Weights of a small class-conditioned image diffusion model.
Training: 15200 steps, batches of 128.
Rows from block 5 of a small class-conditioned image diffusion model, named by matrix and row number. Rows with one number within an expert belong to one neuron, the router's apart. Each number is 128 + 24 x the weight over its row's rms, rounded and kept within 0 to 255. All counts start at 0. Numbers have three digits each. After the name is the row's rms in percent of the matrix's.
Before each expert's rows are labels from the 100 images, of 14976 (inputs lightly noised), where the router gives the expert most weight on average: "strongest on" is what is common among them. Only what is clearly more common there than usual is listed. The data: photos of plants, animals and fungi (iNaturalist). In brackets: how many of the 100.
# router: router (model.blocks.5.mlp.router.weight, 64x256, trained with AdamW), inputs 0-127
# up: expert up (model.blocks.5.mlp.up, 64x64x256), inputs 0-127
# down: expert down (model.blocks.5.mlp.down, 64x256x64, transposed), outputs 0-127

# expert 15
strongest on: phylum Chordata (93); class Aves (92); order Accipitriformes (39); family: Accipitridae (36)
router.15 096:166179135127090111136151142090091085104157111132101153129124136105158136138147112136151150115140109124151117132148156147150113144150107131155119099156090151166151140157100126152152141097114089164177151154150119168160136165155134136103136144094164141107156136136152089101139092139119091141140156122154115103164092131150156109117136095103121068117136117104130129094168127125119112136124
up.0 103:082097155115116165142126129138112136182141164156098132136108106110155119140106126127057119113126124114132176139106103143118125053157139077126146141182126098137118142126117146118138145131134154132084160149128114124118115145123144133089114104143085169145118113120151165138073123130150102126099076142098100138099136149156142107122142161121141139165127116124146118084105128101120137126127
down.0 113:123144117126144091132116139143144122115121128091101159111129114159113133081120124126141139140131131100124154119111147127125130130115140193140127133217117142113117122143105122152114123177125127124156161117140143094128119128143130134132148124119149117138123168122136185121162147108097112127164157116140142104122073098078111120129132167151124086086139128114137119060133115168141180146124
up.1 104:119090136125110116112139112134102116112130113112171121122142134133161132118125161135135088157122147093133157127146118133115138152124139125125100133107148128116108118122129132116126144111131122113118130099149103120124120145148153133118144118111141131184130121120159135106126105115142134130097141139133118130126097115128118100111126157101118143156133144124108104138134142093146130135130
down.1 093:120124111152106109125140132120130151091124127149167140119105121137125124165142110137110117079125134134126088130114141139116137124133098135129090120135117125085162141110185131111138117119113147133150175126091106134135125108138129110114138108107128145098116144131152148139104169119105134119144159196080126125155172089122163123126131117103126122133132109135168147179165127165107108135127
up.2 099:154151137108142125113124136137157138138124118109162116125104139172151125080122143136120147104144148103139138112127160124136131083108155150150118123124117148152109117143124115100181136099134102094058106136142133167134127130138105095118097162113129152076133116122135124124123156104151112069139197144146099144135149078149129151111118127138127105138191096145065160128089150158140124134150
down.2 097:119120102131163126116110126148144093087118129084157156078121127093135131171149135127129123099111103097136093137123143125137126174120149080105166127150163133119121131106117138122114134151133132096108146133119146169138142114100100157089126115117141114149122123127125121128122134101113123136119082079129171141116110096093135126127140127134130146101103116119167130144132126093143147139135
up.3 108:199091113120125129134109155119086135129129122140113143115135130061145138109124107135191107162120154117145167135117134129119119167091112125162145118088119159066111143126125089102108100134129128129113073131154135116119136152144127143101110076141132123126123134132126139128162137146139129141121112096115146106112128096105128119142134154126128170142074124119129166143126090125096120116129
down.3 105:128127134119072134124109125114185108145129122076126103120127125109127132154175126116093107136127143119122200142112135125131136063143085123133149128088091127089114125144130104156108119104131129176132152123099109152132126147121080122124114120119142121135138146129141143113122139152076136122129093123151149132138072102118131157140144112139132139130128118121109157187139128128069138144124
up.4 085:118120120117113101125135137143127133143134150107112142143136131112109127124111074140119117118124155120135148122126149159134134162119141135110137108152147122129123111050136129128114144094124137108143106146114098078157134150134145146124154143148164106216124110110110136110127125080137146167101139110148139129120169132167096149153121131139135151136033128139167125119098143103111073109136
down.4 095:179119131131054159133143155150130141104119121138164141146140128181137127123147155122141124166127116141124174117139087124105130140136127104093136130070102132142157137079109133103072114139130151127111104134142101141123156151134125120092151124140107149144129061127131111165098129229082135126059120114135091137112037123138139114141127111113131138169133136126147104114140135148107124125117
up.5 085:142120101098098132131141101127103124163137156081116134124145132113142131150152175126131111134118126118133162156124184118088129130115082142136140127119181100119126140082141122082148100129125150113151071156084107067103114100124128118096086145140160116117125157138081132119078136137159147137092110139114104119154136142085131145111127139129114139139106121144139111116111119150089138129113
down.5 091:155148142134081133145129082129104116132124133111122125103165123143134131111107155134109118156129123123130187113136100128104126127101127178136126136168109134057140119138138116055165138133112162090145104140059158098134121109114102150135130128121121128114139069126081139161121123177146128130120196185169119095153163134167146120122126150157130121132152136124051112177121138153080120135134
up.6 099:101066130130102121136153186134169130145123148151139114123140125194126138128109118152074123108146134162134133113123182125109140150156156110141114127122102130106121111162102144158174095115110133115134127133106129121122122116120156118143136149129155149105145106114124157148098125118149135155118166184082118180114141132116153130120148106151119145149181145114126106193136123122121160134128
down.6 095:133146118139127114128148148108122135159141134145157136099114122147148127142122113123132124097130122144129132113115103124112140154139146102111126124118098115147105133140121127107082115132126112127118149145158168166136144150172138137131136126108157140145123123134134136101134125135122139133149140059135146134128089119090149126128132194093128168118075128126123102224084123181131107166130
up.7 132:154118132152059133132147118118143107109128101134146129121119129111121136132119131135145132106127136130131150141134114121130135155143090131143114130121152140151114132127148135143102119119126141118150133108144125164136139172112120135141133134138173103175117143126131105114164116117130133150151166089096082114127129129113132091118125126132120088114146137122179103131121128084134139109126
down.7 136:106130145117095128124128108139116118090128126146145122147122134122116126216105114128154124124121132121125105134117124123106121075122160121133165127104112124149130131116172152097114133121120130118162134120092130120128126121137156141129122130113110136116112124128147132145124138106129129127106188208112144086170131123114134122133134153136120123149164128131123131171127130181111121119133
up.8 113:170154161121084141116157144131130115159111142154113155117091113127121132098141144110137093206116120131126125091143163120137139144131138164124159132103160150132112133137121108151107129115128145166112121143128145101129134119130125083152101126127106153110122153138165170141123133101098129122135152140083072128130093134086120099132134104136111086156178111134116168184134116125137127140130
down.8 105:170179108133135183127113081111156094111131129084092107139124132194118132161143117128103108157124151135125129111148106136132133104096143131096185119130081131175148122139129146163142129073129101112193098134077125141121167150139129151125110128129108149107122077124139182093122120162159127120099132140167109117138083163146122128123124148129118174120111124132117096179137119150140120128123
up.9 101:143080137131138126139143121131137144190129112104112140143125132095119113135140100131106115125117128145109155103136109109134120114174155162111132117099169138103134126120123168100117129150131145154137175087122118145141144153125164195105169130130096122108138136119152128106157147081162123103087136132132122124124141138160124138137164133120129126124097092121136109143118142131129114139143
down.9 099:128113135159129108128153100130126125178131114145140157130101134135122116109138139123116139090128113108132117120111161115132121123130090086176124137158071126139117126150139161137136124113128122152122154147120137140127161154130134176135141150135147123206143158140123140173145102202146130128178134148074146122125117117188150118133129102087121122094113144128135112110112123124155107140132
up.10 145:090108137126046119129143118146131157122125147136122092122134125123124125146138124130139124142119135138108117126115106126134125109122142100156121122139127124083142125097106121129089149149133102110161136109090115129126121137111138159134122109117144116125119139125105122157096150138122122143125140185111188149093125112146129155151135151146145137158115124121149123132096135087102163134122
down.10 135:120130122136234128122134123103118114126123125099132130148111128140123128190126113130157119158127135111120122127124111130111126149127099118080133131140099126134131130127111106159148136141131133138124182116090080101135106169124137120123129127142143117144134110122148116147120117127130133125126128172097125131104122122133104120125127163126127134161115128131163152143116138152101125101130
up.11 105:197116120089132110127101061107134122085118127143144154134057126109100127114088119122105142110109109121115127129128113133134117112133137127138103097150139108088132143094118135087119150157129142124181122080160168223152163174123162130099149141125078121145150113119140111120146167133145139134117183118150102112120107155153140105101106132138118148083154154123117110169113161155124124132127
down.11 102:153059201129089134147125090092129154161133135086157121104087132157104122143117138131121148156109130109125160143121126132126127124113121058179124129116159128077119126169137148079108115118119072113178120119070140086118113106140120117145109105111145161123134102135123152132142144179139135130149127121165094132130153093159125143136136144126124119130136117133210136125111119091139134097125

# expert 59
strongest on: order Odonata (29)
router.59 089:162126143149137127123131085143136123118122152116164116092093138201134150106122166135125084107130146111135171117124133114138133129166096137134145141201122141103144125103149142119121135171141167127158185131141178138118066124128143131141135131117088108091147154127133126122118131033110146072140093124168089126120120134103165124121141140129131161147129120144105090106123156099146135099132
up.0 093:106134138156124155138089074177139137130114104109138156122116174113102130135110137166110096094127157140121105169133151151132116100135128139127123147117167124120130101106113160126153122144115148152133097139126135117100166098105124142135134149132117111126099144152147154110131126104139098131143120112115158108117126148114063094146095129112117065123151148146169143142137116159088130121075
down.0 093:144133101129115119125100141155138116113178110158124117115131129103129136127100137118124128102117113116118111139120124115109141140104105148107145083142164134129111121103126140134022159136135146173148177130140100113106102143097152123127108141093122130136105167133128085125090134153141128119138111139139130116108153098105175139164107105158124110173113154123084129144128113104121122143126
up.1 095:146124111115128096124104108092105119109146106130115155114138125141128141110123199088159090105146140119140125121114097166137152174164107135131121153131142192086137120107137158116147108099146136089108127130152169196140162187125112126153165136080119100150086151116144178149100095084127107110148132117184132107172137156164087128089111137114123128109103086110137155129133131087116122145097
down.1 093:115121106126105096099122153145145106167162121135120116116119141129136127148145145134147148112118141110152182075164132110109126157126108097127139127073124137128132135095126145141133126111156094141198113126135142144152130152121166155125124087100162135122141158129100105114135132124116128128130115130113150104105131074114157117142113115141143111093119085105130044105128107177146136130136
up.2 096:138123124157087118147124153126152105139141145130119101136150079096113149124170136128135137158132110152123117112136160149131131180112101093161074147133159129113171137167126111167153150151121126131127151138127157156105123138086188116106159148101176127131140095104113139161127141177105124156158044090085133132140119126129117119098144121122135145097143146144104100105159130126165176143134
down.2 095:171114128139082124123134125106110150087130130159141194112119141110161121124150131127147137133107107132120119154134105114130126151129131099170134144169084125151115111115135148114132119140116094113146134127135117136126110101136116110163138139132102155155118102144186142153114130109156140124098138178117122105130084186110120160123137138127150142110099160131133138156143060119126158110169
up.3 103:172164149121160146097161140133164143116093122152139140123168132109124129120077088129179113107163142156092123153101114115146133139119141134157112136127127115130136109162168176126122133136124109103064110136127104110137149112083100090156130129124151150154130063124070107144126121091147090102128111144165091139110105176131132109108118137116158126130111166128127118138097137099121102127104
down.3 092:186128112120051122104112120134144111162128115105160135104174124087123118095155140117155090162128127170098103150159128096146101207108139137128126140162119117106128129119110128086123127151127084106145152136141159139115166088071107118111136155109170139141118122130071114130127131126122120138097107155146134115107127112163148120139114140127131164131136125118109089140169102146140140078154
up.4 100:148153151123108098120114144124154125173135136119115169168145140090104135120133086154148131127107128155110109123141093152132150094136121122135113108234106135074121154149122143090189146139176130087148120148120125126135109101082138133120136100136118093093157119101139138117129114055118138164147145135093166119133151159080146125134129122136118144155142141122089146134106131163092147160138
down.4 097:138136123123124115111163108121147128157149135099108160153137127146122124117143176120110148164143124130129194159132119152109134122064085121118127146195140124097128120101130138079111138150143071130166161129100132140120149107147101108141130120136148126148137102113188131126097108176104125132169164134132112130120116141103085107108124146135136156149180118114138122075120134098158090136102
up.5 102:139125124135095078150153144142085118098120137130126156107128109108169132182114172112085135122127135141129137160138127089171161116087183130135118091166106131108099078127132122114110150170166164122124145119132105168112129150127082140157089108116141122159132115115167171125153139099133126104166131129163113136119158142122102154123143120154151186122129098128134130111124144148083120117110
down.5 098:122133119145107147134103144152133120201123118128133166116129115152125147098159121129158129127132125143140116124132139119111134106117183102112128112128139116070134168148109122160152133116138135114046102133136136148164162111147136165124160113128142154140151121122135132146152152107121109134149153128089134120112134208152101102132120169117134156108075102119133084112116108139140131149129
up.6 103:113135139119084120173129093127120124146126141131145095115141118133128139132118147127119124115116107147130183152107168117139168138133150197113113130130125158077113107080147104116131135141131117099046119136134144107146095120114147138133150108134126145109122087183103143152131140158116123148174152111117146105129152120051111135107111125161130130148094087126135178094126096176104147124119
down.6 111:133132137159101126117149143139119136123098124141189161116126122119111130116122108128160161157165141109145084158144107134125118123136099144107113090206182112127122125118111127175131127121138122175188160120128149113100121132101159133106095159100128134124142131137173151109173115117104113117136115133119142134120139164159162136102152130133144110143103138120153118105146145072135122169125
up.7 099:093122131102134131177097163118126120133120206144122121147097148168100127128137154127167141089141108166139168160140145134114118114163129155145150070092106137060120166092113138121149090144127154092133104115125148112124136102143136114081117130140124116127116123111123128130145133139157133137121120169123110150108160161146123115139106126126077117077139129099130134110137124132135144133167
down.7 102:100117156117170120156138156139092128131138095161153181088130146112110139120123127129131124116129125113135154162128147125107124135121154151142117152169138106078139148121112117009142121111113113154124147113113122136124175091123139161138147138129149136094116089094143122165140115106122136131129095118094135116130114068093139109130102153102164097151123146123117103166102129113149092120127
up.8 106:153085104125119100160126137157139133104158103106076123129102143089134114159124061131153128113102116181094134132156114167141144090149119152140123180206115156131124147133110112114149142154141115125158071143130137138131111161145134162136140170082116120150124170104107133132154090051142121088112174131141114112137167139091132126166140102165111160131093096130183185147125099133116134124138
down.8 107:130125141121107151143094119085139150114105151147124139172056132149132118131091111129109167128116173134125180122131114147155111000116156163143138142125116135124122105139120123179142128134124101152127111125116104119145070081147122104104120147115122127128131117132126118083102117158177136117156131119155087150118141125134151148121144128142121148101187085139113158134138157140125140122110
up.9 099:115124110151138091152092141149135111110130133125094102121112131150113124153154092111135140096119142105110152169111138120140153122122135130177124102113177139160189088121108090148130127129125134127145107143145134168129122153115122114113132132086142100097127156124180104137089143106107132133108135134091125095154151124093154159138130123114110091145122112159126133082142134093119118166123
down.9 103:098142128151103078149130127081143105122125134078150127159122131103121113084133144137150124113123133112118142115131130126113154124125175139138133139078078111097137132102145092187112111134101118135106184149140115146136136098132112124100122116116147129115151165143061148100089135126136133129194119116112163140134162113157099113150128099143140097093122112149124149132152139135123089104133
up.10 095:094170144120151126153103110101159127127095118146116172138129123110125142133165084136134126115143132169161092140122141140134164077139122104142122126137149125116158099145119128134128160125161118157143083098144117130173150138109148081118097108109117119100116164098151135141079100095091137114108159138167105126139074187091083127135105148128113161130144123118120127134129116126113133130138
down.10 097:041138115120188134135130104161112113092120136084148101140144160102107111107082157135134145138140101136124102110157130110146106114124130145148135152114141121144116124170121132159086135157125177141116133130126081140124108119115120097139098123145145132160135187146085122156141116158131124125163124119152134125111161091138111124114122111162139077080138124121163153152135120103123130167137
up.11 105:141140121135122138130104140132133143163127131116135119110137086155095132093119130141128109109119116107158171156098145133105126123114134104097076161107142147100122136106159134118125164135129150195074123140128109115105116122156092120130137098168130099167168131143201140172125138088179117114120090154144111131097130180128142104152127133089148084108117135122151089114115134130107075119129
down.11 102:136137125136111152122081134164110118118144131165150172160135128100142141111112130153133118107125126110119227132124103142133102010126100143140127123116093145087130120123159115132135140140143078118161074115147128154117124113125135120130121159119089113085130112096163149096157104095115129118113178149099105119155135089141123132130120139132097097197183134130120114172122128107133185135098

# expert 49
strongest on: class Aves (84)
router.49 106:142131162103120117120130093130157123183125106093115147150152143100086141150117144121132144124147136112117099109146166117171147096146085178156168135205177132132146115138141147125115139106125154187144078135096123090114116137136133164132127140124114103143154162101150137109098115089117140103155140130158117129116092089183162115130144105121138091145157127137139111134126168103119170128113
up.0 108:123126137102097155125150108153056141141156144102173122126121127124149168144159111104112108161158127125093162119136113120125104113068100157172106143125138133083112143120137118137155135101128096132186110141116102123138157129097152110147146128148125125101151115091122139171071123164124111096127154164174163137127136123073161133141124116104128081092123172129158136146126120120074131124097
down.0 109:119126129114186147123117094131099125103128128163131080076109123084123150129130129127154140100145122101142168118122156107093132087140045143134152146153135138142106112170129130113128112166121197182116132124121116126118072167122145147134124134138086133101142101125128109152139107116098132123152197119066108133148142117148110106126131108127130103138160122137123091077119143130149157145104
up.1 114:062097141127144115129122128150116125157106165077113099148132124165142152126110108120139141146157131136134124112117141130141122127116102108123125126144178104078121113141126099140113149107120156156089105127128132139149093107110144144121127116114100140130130171156117106143094149106109145104127075144107168117140101119125135137113130146122109153100123145154104127157129086096160130134139
down.1 113:157120120115117128141124124145128127150119104097111085137118123119092127150110106130149123133138121088136180112109135115127129124123097112114148130128074122088121138112133096156108135111130114128144104135140118136145135112109164116126113109127173139130162134118127129087148131173139139126124141102170166122101171147108174113123142118137137106093072133129125155219115149146118123084125
up.2 101:138132131133098149106144190112170115124133122148125145126149100134122129169122098114139155121153126098099127127111060110145125183093192106117135124129165113090134128163128141141128115115130160112147101119129134147113107122141108130144116156135121143114139139147164124147080111183135143135124093153117129132126118133140123135126123130149145130119172147121161173096145162114122215154109
down.2 088:169132145137118147103109128141148157105136148076101120115108109110166146130136081120138124179112099142117137141126105108116107154118100142159107134181088143072123120099133128107115141158110115107135100123130081138127136125133125110114117112117140114143127155130109104150161148043134119138134155139138143148111106085059137140124135167104108125151134140129138158054116114116100100129122
up.3 092:166112128144093128139105174107174121160129130155106059136123121158130142147127132157115153122159152119104092096133118123137125122169130108165107145171172139131141118142137134078148120124127157109114080131117132126149124110127120167132148150151174146101152164120180130107155112138104133131141102129150080135143149092160130177131120117133084088076155145120098095145143138133144171153125
down.3 089:129126126109112089141106155135134142132123144176082120137090137144123108150152131121083129149108118133111142142104109120130127107119118147128099110124071117159129127121129136064134129150130135148140104135091167125122066088123108151172112108133068140132106101152196116145093131090121127126138163114082118145139072142148103166096134159139150157189126132137132117056139119150156112135144
up.4 100:089114153134119099151107178130121156154129115115133112130161113133131123101112121098151142158153119190118135117150128138101136091153081097164155128153162120084083132142103100107151113147144145087081121144111146164143137140107135154124073149113145162126112176100109096086116129107143122136117114132100111174123159178082109141118107152149152138162162099143115138149116102097135156123147
down.4 097:145137138158081131141184156156144135180130127166151124087137131149131122160148164133127154123114156107126161143135123135101133145099181140155137115201138120108127120132145106110176130140144090119166057124156131120147120136121116167119141118124120117133152062120150123137135132137126128128129072121150108111110138114073142143131140130122116129146135132139182118145130131091158076141114
up.5 088:077105123102090102123116149153097123129148158185114120117127131148149145151105126131129123070108112120131178139129164131117142057151112181133131123152126120168158122123136146068130136162142133098114148173120131107130105169136138130133115116169118156154106101180162127124118116129149117122146153138033089176116171146098132137095143105098138133152111129107127106139133162148107107117147
down.5 088:112123155146124140137102110120149164105121159153152156150147136132125134123090141123058091112148134094125117104141120143118143199149138098126117136155178152177142125156118132134144122123109158146167155126099150099124147140147130130134139080142114146085145088158123131182086122132121126128165057134112127099147086095107072137101119154140102086094117110138125093116162126105145087099105
up.6 098:157116121056145125115119115163123128136140127090124112133131158132132127167097108139193147102161124139147157147094126128123148121132124171136127141143093157094182140121166125110125160169130141133148108180117119093132087112128105148125087108139100077153123150101173115114109128152150120116130192119112160128112156102099121150114099134115137154143117154128172181107118104074125122138127
down.6 089:099115137105181116116145129125120116126123136172174167109095146077145130114140129111172127083116125116110137124135071102107114246118133115115118137126126135073134122097116143137140123107124107151085141136148134115134162101135134130116128110148139072148111142140144149161103116152114126129168148099140171118123138068160143134127129145093105116104080129143123110174146142177143115150126
up.7 093:103108123103134111139123133155123143160109131111091102158111105138122120144124165097136135192154136121142130166135063135145129148132100118151112184169132158121123136132144146121113153128156153169128101104136077129102175142153153114097143128116102142162092148096165180152136154143121131090164130136130149093137129090136133143144091148122115074121151081137134133141137113124116144147144
down.7 092:125146105147141144140127132105140122101126162150117129142071117132113141151116102119145108110128131143124110099116106150145132095130148115152131124129159110132157132125133095128111154125133111121068061136110121114125115186136108139141150132128129119115162106128173170156162118140075134119103144119143139121110151153110114133133143109154126148192138105134102118117137141138146194127123
up.8 096:119155146135114142140141146144145131129111153125108088112130139112110163114122129122133148117162124083107139114127124118134164109145170139118058116087129122182135114141109154140097122101122148121081102190136129100158162100148160095129122131150126138112137114078130095088113080103135112112110132155094115123115091141119141153114098127145156134143039086104146059128124149169117116106081
down.8 090:089113080148118132116160078135161145102131131152109092112147134145141143132153131119128136128140127117123114131139134157097120177159073125096123120138091133199130122104136121126137118145125135175146141131157068148116086134138140142144122135128127129076119115137149129114089119134118103121109162078154129150112135123138128124147144067136125125095098124130127145091115134142141180149096
up.9 099:135102103144118119130119131108127133140134102169131154141115112084101136187134177106142140083158130103099177109126140121139125071109087147143131117142159123135100118110137115130124121114139096146127107115122147139134146130110138159122163140105151125160132128122122147156163099142159131121192148114219125105130113121107141132128155125132131086193165134144162143062118177174115149115103
down.9 105:120135167121132166117138104112107114175144141098174120127140128159149135108129133129138115116124133154121131149134124117128117173132119178116102128165128138152136125160119143099127136156126092100109097129120126143124087155136092156140122112137061069113099090128128138132122141154104128127171121155112146140133104109150120142132111139143114119134166149129102093037134100112115161141122
up.10 099:114143149123127144113115110110114135146113130102135082112098118147098112095138143130120114133079122123160146156103104165139146092157099102181114084163115093089157109145111144121136094133092141138142122104127123116095105174133116150140099095166148107149074114169128163107108159156154137107123131119093142138156108109142107128102136140105168098088134133117094114151145091140133091114158
down.10 101:115131118162129151138075143108156126096137137161131133141142127148151139097138120142106129150161116156154095092145069149155138158129108147109100172197157164069121118146125126125106116128127109148151139131101131139113146141118100130125133098140120133130177182086091132110135097078159135126133179106131118104135119135138121092140126137143114173119107141116115129132117168161126074152098
up.11 085:135144136077137104126133110097082155120113109102122143146150151136122160145134123108132126133089145112142095149126093138078148130121095119137136169136120161119100143108130126105167133148119117129131109173115116100143108101136127145117151111115143087085125123118092150123052125187184104156083121153123130136146187124118120082151123115069133117103135084125119151144104133087086136130113
down.11 079:088116143103110119140138118102149157156110133125152134163123123136140125150137149117175118074126123144127122134113115111131143083130086142106099109171138125093132128103130122058125115151137150130104113111050166119140151149117145149126101131135127158114141171143102104144161114095092115126147138119103144121145082096166133143114128148117132150143144133127159134129121128156098104070152

# expert 36
strongest on: phylum Arthropoda (86); class Insecta (78); order Lepidoptera (53)
router.36 100:163109086035141106126120119123108109120138135127122150112116145119104107097124162116177114129128125123136139131128158133119129092166099210146158132124095148147141124145134139076103120125111101207192140151136138101123137109144130097093120142126146154133145156117150117141137133103135131104154119113140083109135116095136133111120130105136128121145167118132073090090118115101128115130112
up.0 102:142119157126182154087143132123098113144121132149152115128101126123107156144119136122112141101115111152123169116164130137172129147128117121127101112142117085148132122187124146140147110160139124117121167147139119152101113136125139121065129114130121131133096165118081130114074134137127137111131171150146162149155119140118154137120127149153156106165138129123109102163148137102157143147112
down.0 094:115126137139157132137181164159148116135136138196153121080134120120133129113108090120170136125131093156127132115107122122112132182142143149113107091110096103095150146124134135130095131118128162131111104125203144146136132168139148144129113154111164149111120153150135144148117127098159127129132100136098126124138117132157086116135114161121109138128103119123084138140110128142132082106126
up.1 092:137104146103060150119134117124126157134183153153119145125140113096141113154140156102152135077130134136135122120131137144102115134152147113116112143146153140124108093142132127173131162146110171143118044141106135144132121113186112157179115147160166152176111124168104099121140114152126164161146103140128137139130142154184156125128106129123133121122084085144146131164135118148110170126130
down.1 081:140121110120163139136144089149108150152114143086149116151108107110121135045103120139129170156113127127117152130128181121150138150153121076129099121112147110085125123082168170133099112168144106174157134123143121089147129109134145084167144131119165106102139122147162112127139149124102129124118132107087129118170131144119133111104128146127119097162140113135111137105113124128099133140143
up.2 106:134117125129122140146130123143118133147143138121196138132138133145135141092133156138141137113097138157140198163124152130098101115111163176093137134084143120119115124099126120133133101123151145149150167150130080096110138094135108111113148128123139105149116114125167142158120153066125102109097122099085182135118121129095120118152152127069101103141114109115130124090109100095129127125138
down.2 102:171126168098129149142170170147126147101133109164143165147117132120138127078110111123131121095133114123130094098122161122103127197105135100129142128121102123135117147200149153108140138086121131135084148116106144130143085136130138148100116152128105094155138136106172141138129124130139114124140108104089161142105117152090098126131115119144114106144098125129200130179127132125181140101113
up.3 107:097101111138166116142131118148136144127123102148093115133147104091111131114126159129085148167132125130100098149106115111084092140093132133173090139123118136142146097096133132163127123117136096196158098132111095105130177115141125150108106153121128150167128116125078154145152145203099147137101150114130134144142115143147133149146133128126140101123085142117132124131089102107133111143140
down.3 101:107133135107189160134106101094117139125101129092090112128151132123105111119133151124112146151122122132122049135114112132149126156146040098117122126100117113115113141132140130124118115107120089089029138129133079141115137140124151118150157131136142154128110123129128140112133140087081116128106129150101131149140141181127135115131149154137132119152100146144111145082141125123164149143138
up.4 101:135100133078115136141089117131100129168095132144136148157126114128120127160141147139102114140145118137137154172137115106148105102115124133140103135093128151210139148132119148142125110100122138130121139101126118120110118126108110111124153165120171128133123135138093134120080150148116098118116089128135155135125177129089147128132096113159141130202104142111128159144134126107112103139131
down.4 103:168097136106128125131116097093114112126147132140101125180148143144121119117111127124125141147125132109140129117114120134110124097129168153132142113060120130143102112111119141076111136141141110141136077129094102105131159131129151153129106138139109157117120165098085160127158110121130138130140128187117126128133085096153122130130135136147151134145154131131128127125158120148123133145119
up.5 109:072119118158117110114135125144157128108105121136138120147149096136107126124137152110123140119138116104095151134142147113167135062098128129100054146106132130147146135122123126141138157139150153155154113143113116088130150152108120129111168150145118114107136127131098140108165156182120150142127160161104131158122139110120128134115143115145167119141087145136121097141107126082137112149100
down.5 112:112114132136252139138169145118163110131139133100173123119124123189140129084167106121135126141131142146113126144129130128144140046126136136114087126121109118121099126174093130147136140136124108169189136122125132114127145134120135157126144127130158134137133131123103138149160127127138133127109107089100136145110170121167141095132131137145124098139126115137167122110106116085133119153130
up.6 097:108083122127146120107115105140134119119105121175159191143138157114092170145136137119127118089119143131134179111128117124156138088140145152165121115146128115097147135101129155136159121169149134086130147141123150127100128140136100114104136154165125107108126135130082158085093141113105128105129174135131130113130110107071122144151095116127151153139148169135091053146119087074141106146146
down.6 097:126143116110125166135121155116133107157136151119113050165131118131098124156107075128125107123128106154153088115134123112099133172116154114159149139086096135097149132139103106070125141100144101136084126124175124142130106166134147141112107113136115115143140109114101141143125106124118117131115180128137146121102106111146107097143137147141139125138064133131169141132131115151164080090132
up.7 110:156112147139093140114143163158107130151083135145113116125133134172127136126136086132161117110145141129145099124099132113132116027133107155158175131139103125129130131099144108080102080109099105111159109144133170166133162113131112155099134109109134153130122121148165125161140135087124127123128223146114116138154153078082130135100113094118151148137196139136135128116136147180071106127127
down.7 114:082129130101000104138128096127130142128126128143090120111143130125137134140131117129151127152125138123134095127138148138089120096112107057119150112181107137172136117063105130130097117112139143125123139122124092130140114103130158142138127126119137117159134105120103152129158145115145135124177146175119069127137084121102127156119128129117117138140129113123136111103174129143092139129139
up.8 112:106125115098152113120133158147135115135125131164161094129162143147122131130146119114203141117128131120121153113125125122142144045151096186120150142120062114136106122098134116100080169109113139111139136114117131106118104125144081115114153113135124134163104191126152146111160099124089144138094192137121154125126130106124144118101129106135137154148127108167087134114142148111125176124123
down.8 109:105135118084111131115113132132114115136121125099160085143107121126126139127135095133114142141151127152134083102131188132097120028148132095133117111091202121180139141105120119131149161126127135129089074132096122105116109150115078168133164124146144122138140142139135137155123129119082142129145168117140115141125115150186173105113134091121120152114121150132103121082148137150082122104122
up.9 114:099105135140131095150151173175109131165144090118110135148148170099092113164130136182123156110176135131170116139107157142113126086146114125108126115114135125122127126114144129082143104117119127136189050101133148113110161134124135132143154102139132074186136127094111102125134099112113157147122127137146136125124109071129128150132125127121149141149161106135189091211119185153103124133126
down.9 113:123121143141067128122150072113113118204130122131158130121137166122155122152115125119105147126137133155120121172131126124131132048160145088132119119141052128139096123163114123166119121088129122101140131133145136099108157132138101092149116151124114100135108116144157083152130118085155128131156143132145092111116121154145117129125107132114120125136065129122165138197137120128162121142136
up.10 116:117127088074075117108131118150121139117150152134120127111142122137110116088132107118137141162113129163136097157112160144113139131135177181138096090090119148099162134117105126131134168121119113153146136142119102094123103126107086084105129128109131121130127107145137128139128145106136151164078185163111137156109084126123122116121112096167151127110096116132088121147126126099089087148125
down.10 105:124130130128178144126151144123101103111147124073109144150109113133127138117150106131128103109109109129130133112125180129130135024144103123106151105080153135116113129169102124097136124131136109136119173129098095141133132148137133158107132126122151128145117107106112129122170127110130136126128137078115112121146137070123127132119116159107127129156074116129136110093135119142160122138134
up.11 106:148133122108147109142116114113102113108135113087102182103149109120143138136107077122155089158139137163087177110122118151134125219154163134139162139144118166121124120116118128122131134106132106092085167142139155154130147141146142134108121122100105120124149145116142124104108141097173131143115129139132097112125163143119115137114127161115131128124165136122123147129154131081101125126131
down.11 107:171137085126155124137122148134139139171115128124094157136145134155113119157105130141133129149124133153124194107111123132103128230115188109173127158173192137116141140122112125078124133112127138139073095135146161134123129160140136156141094121121123116149118148122129134134105140098124119125128148113107124138151084182128112119134107116134127144179127132126113082132106119121128154099117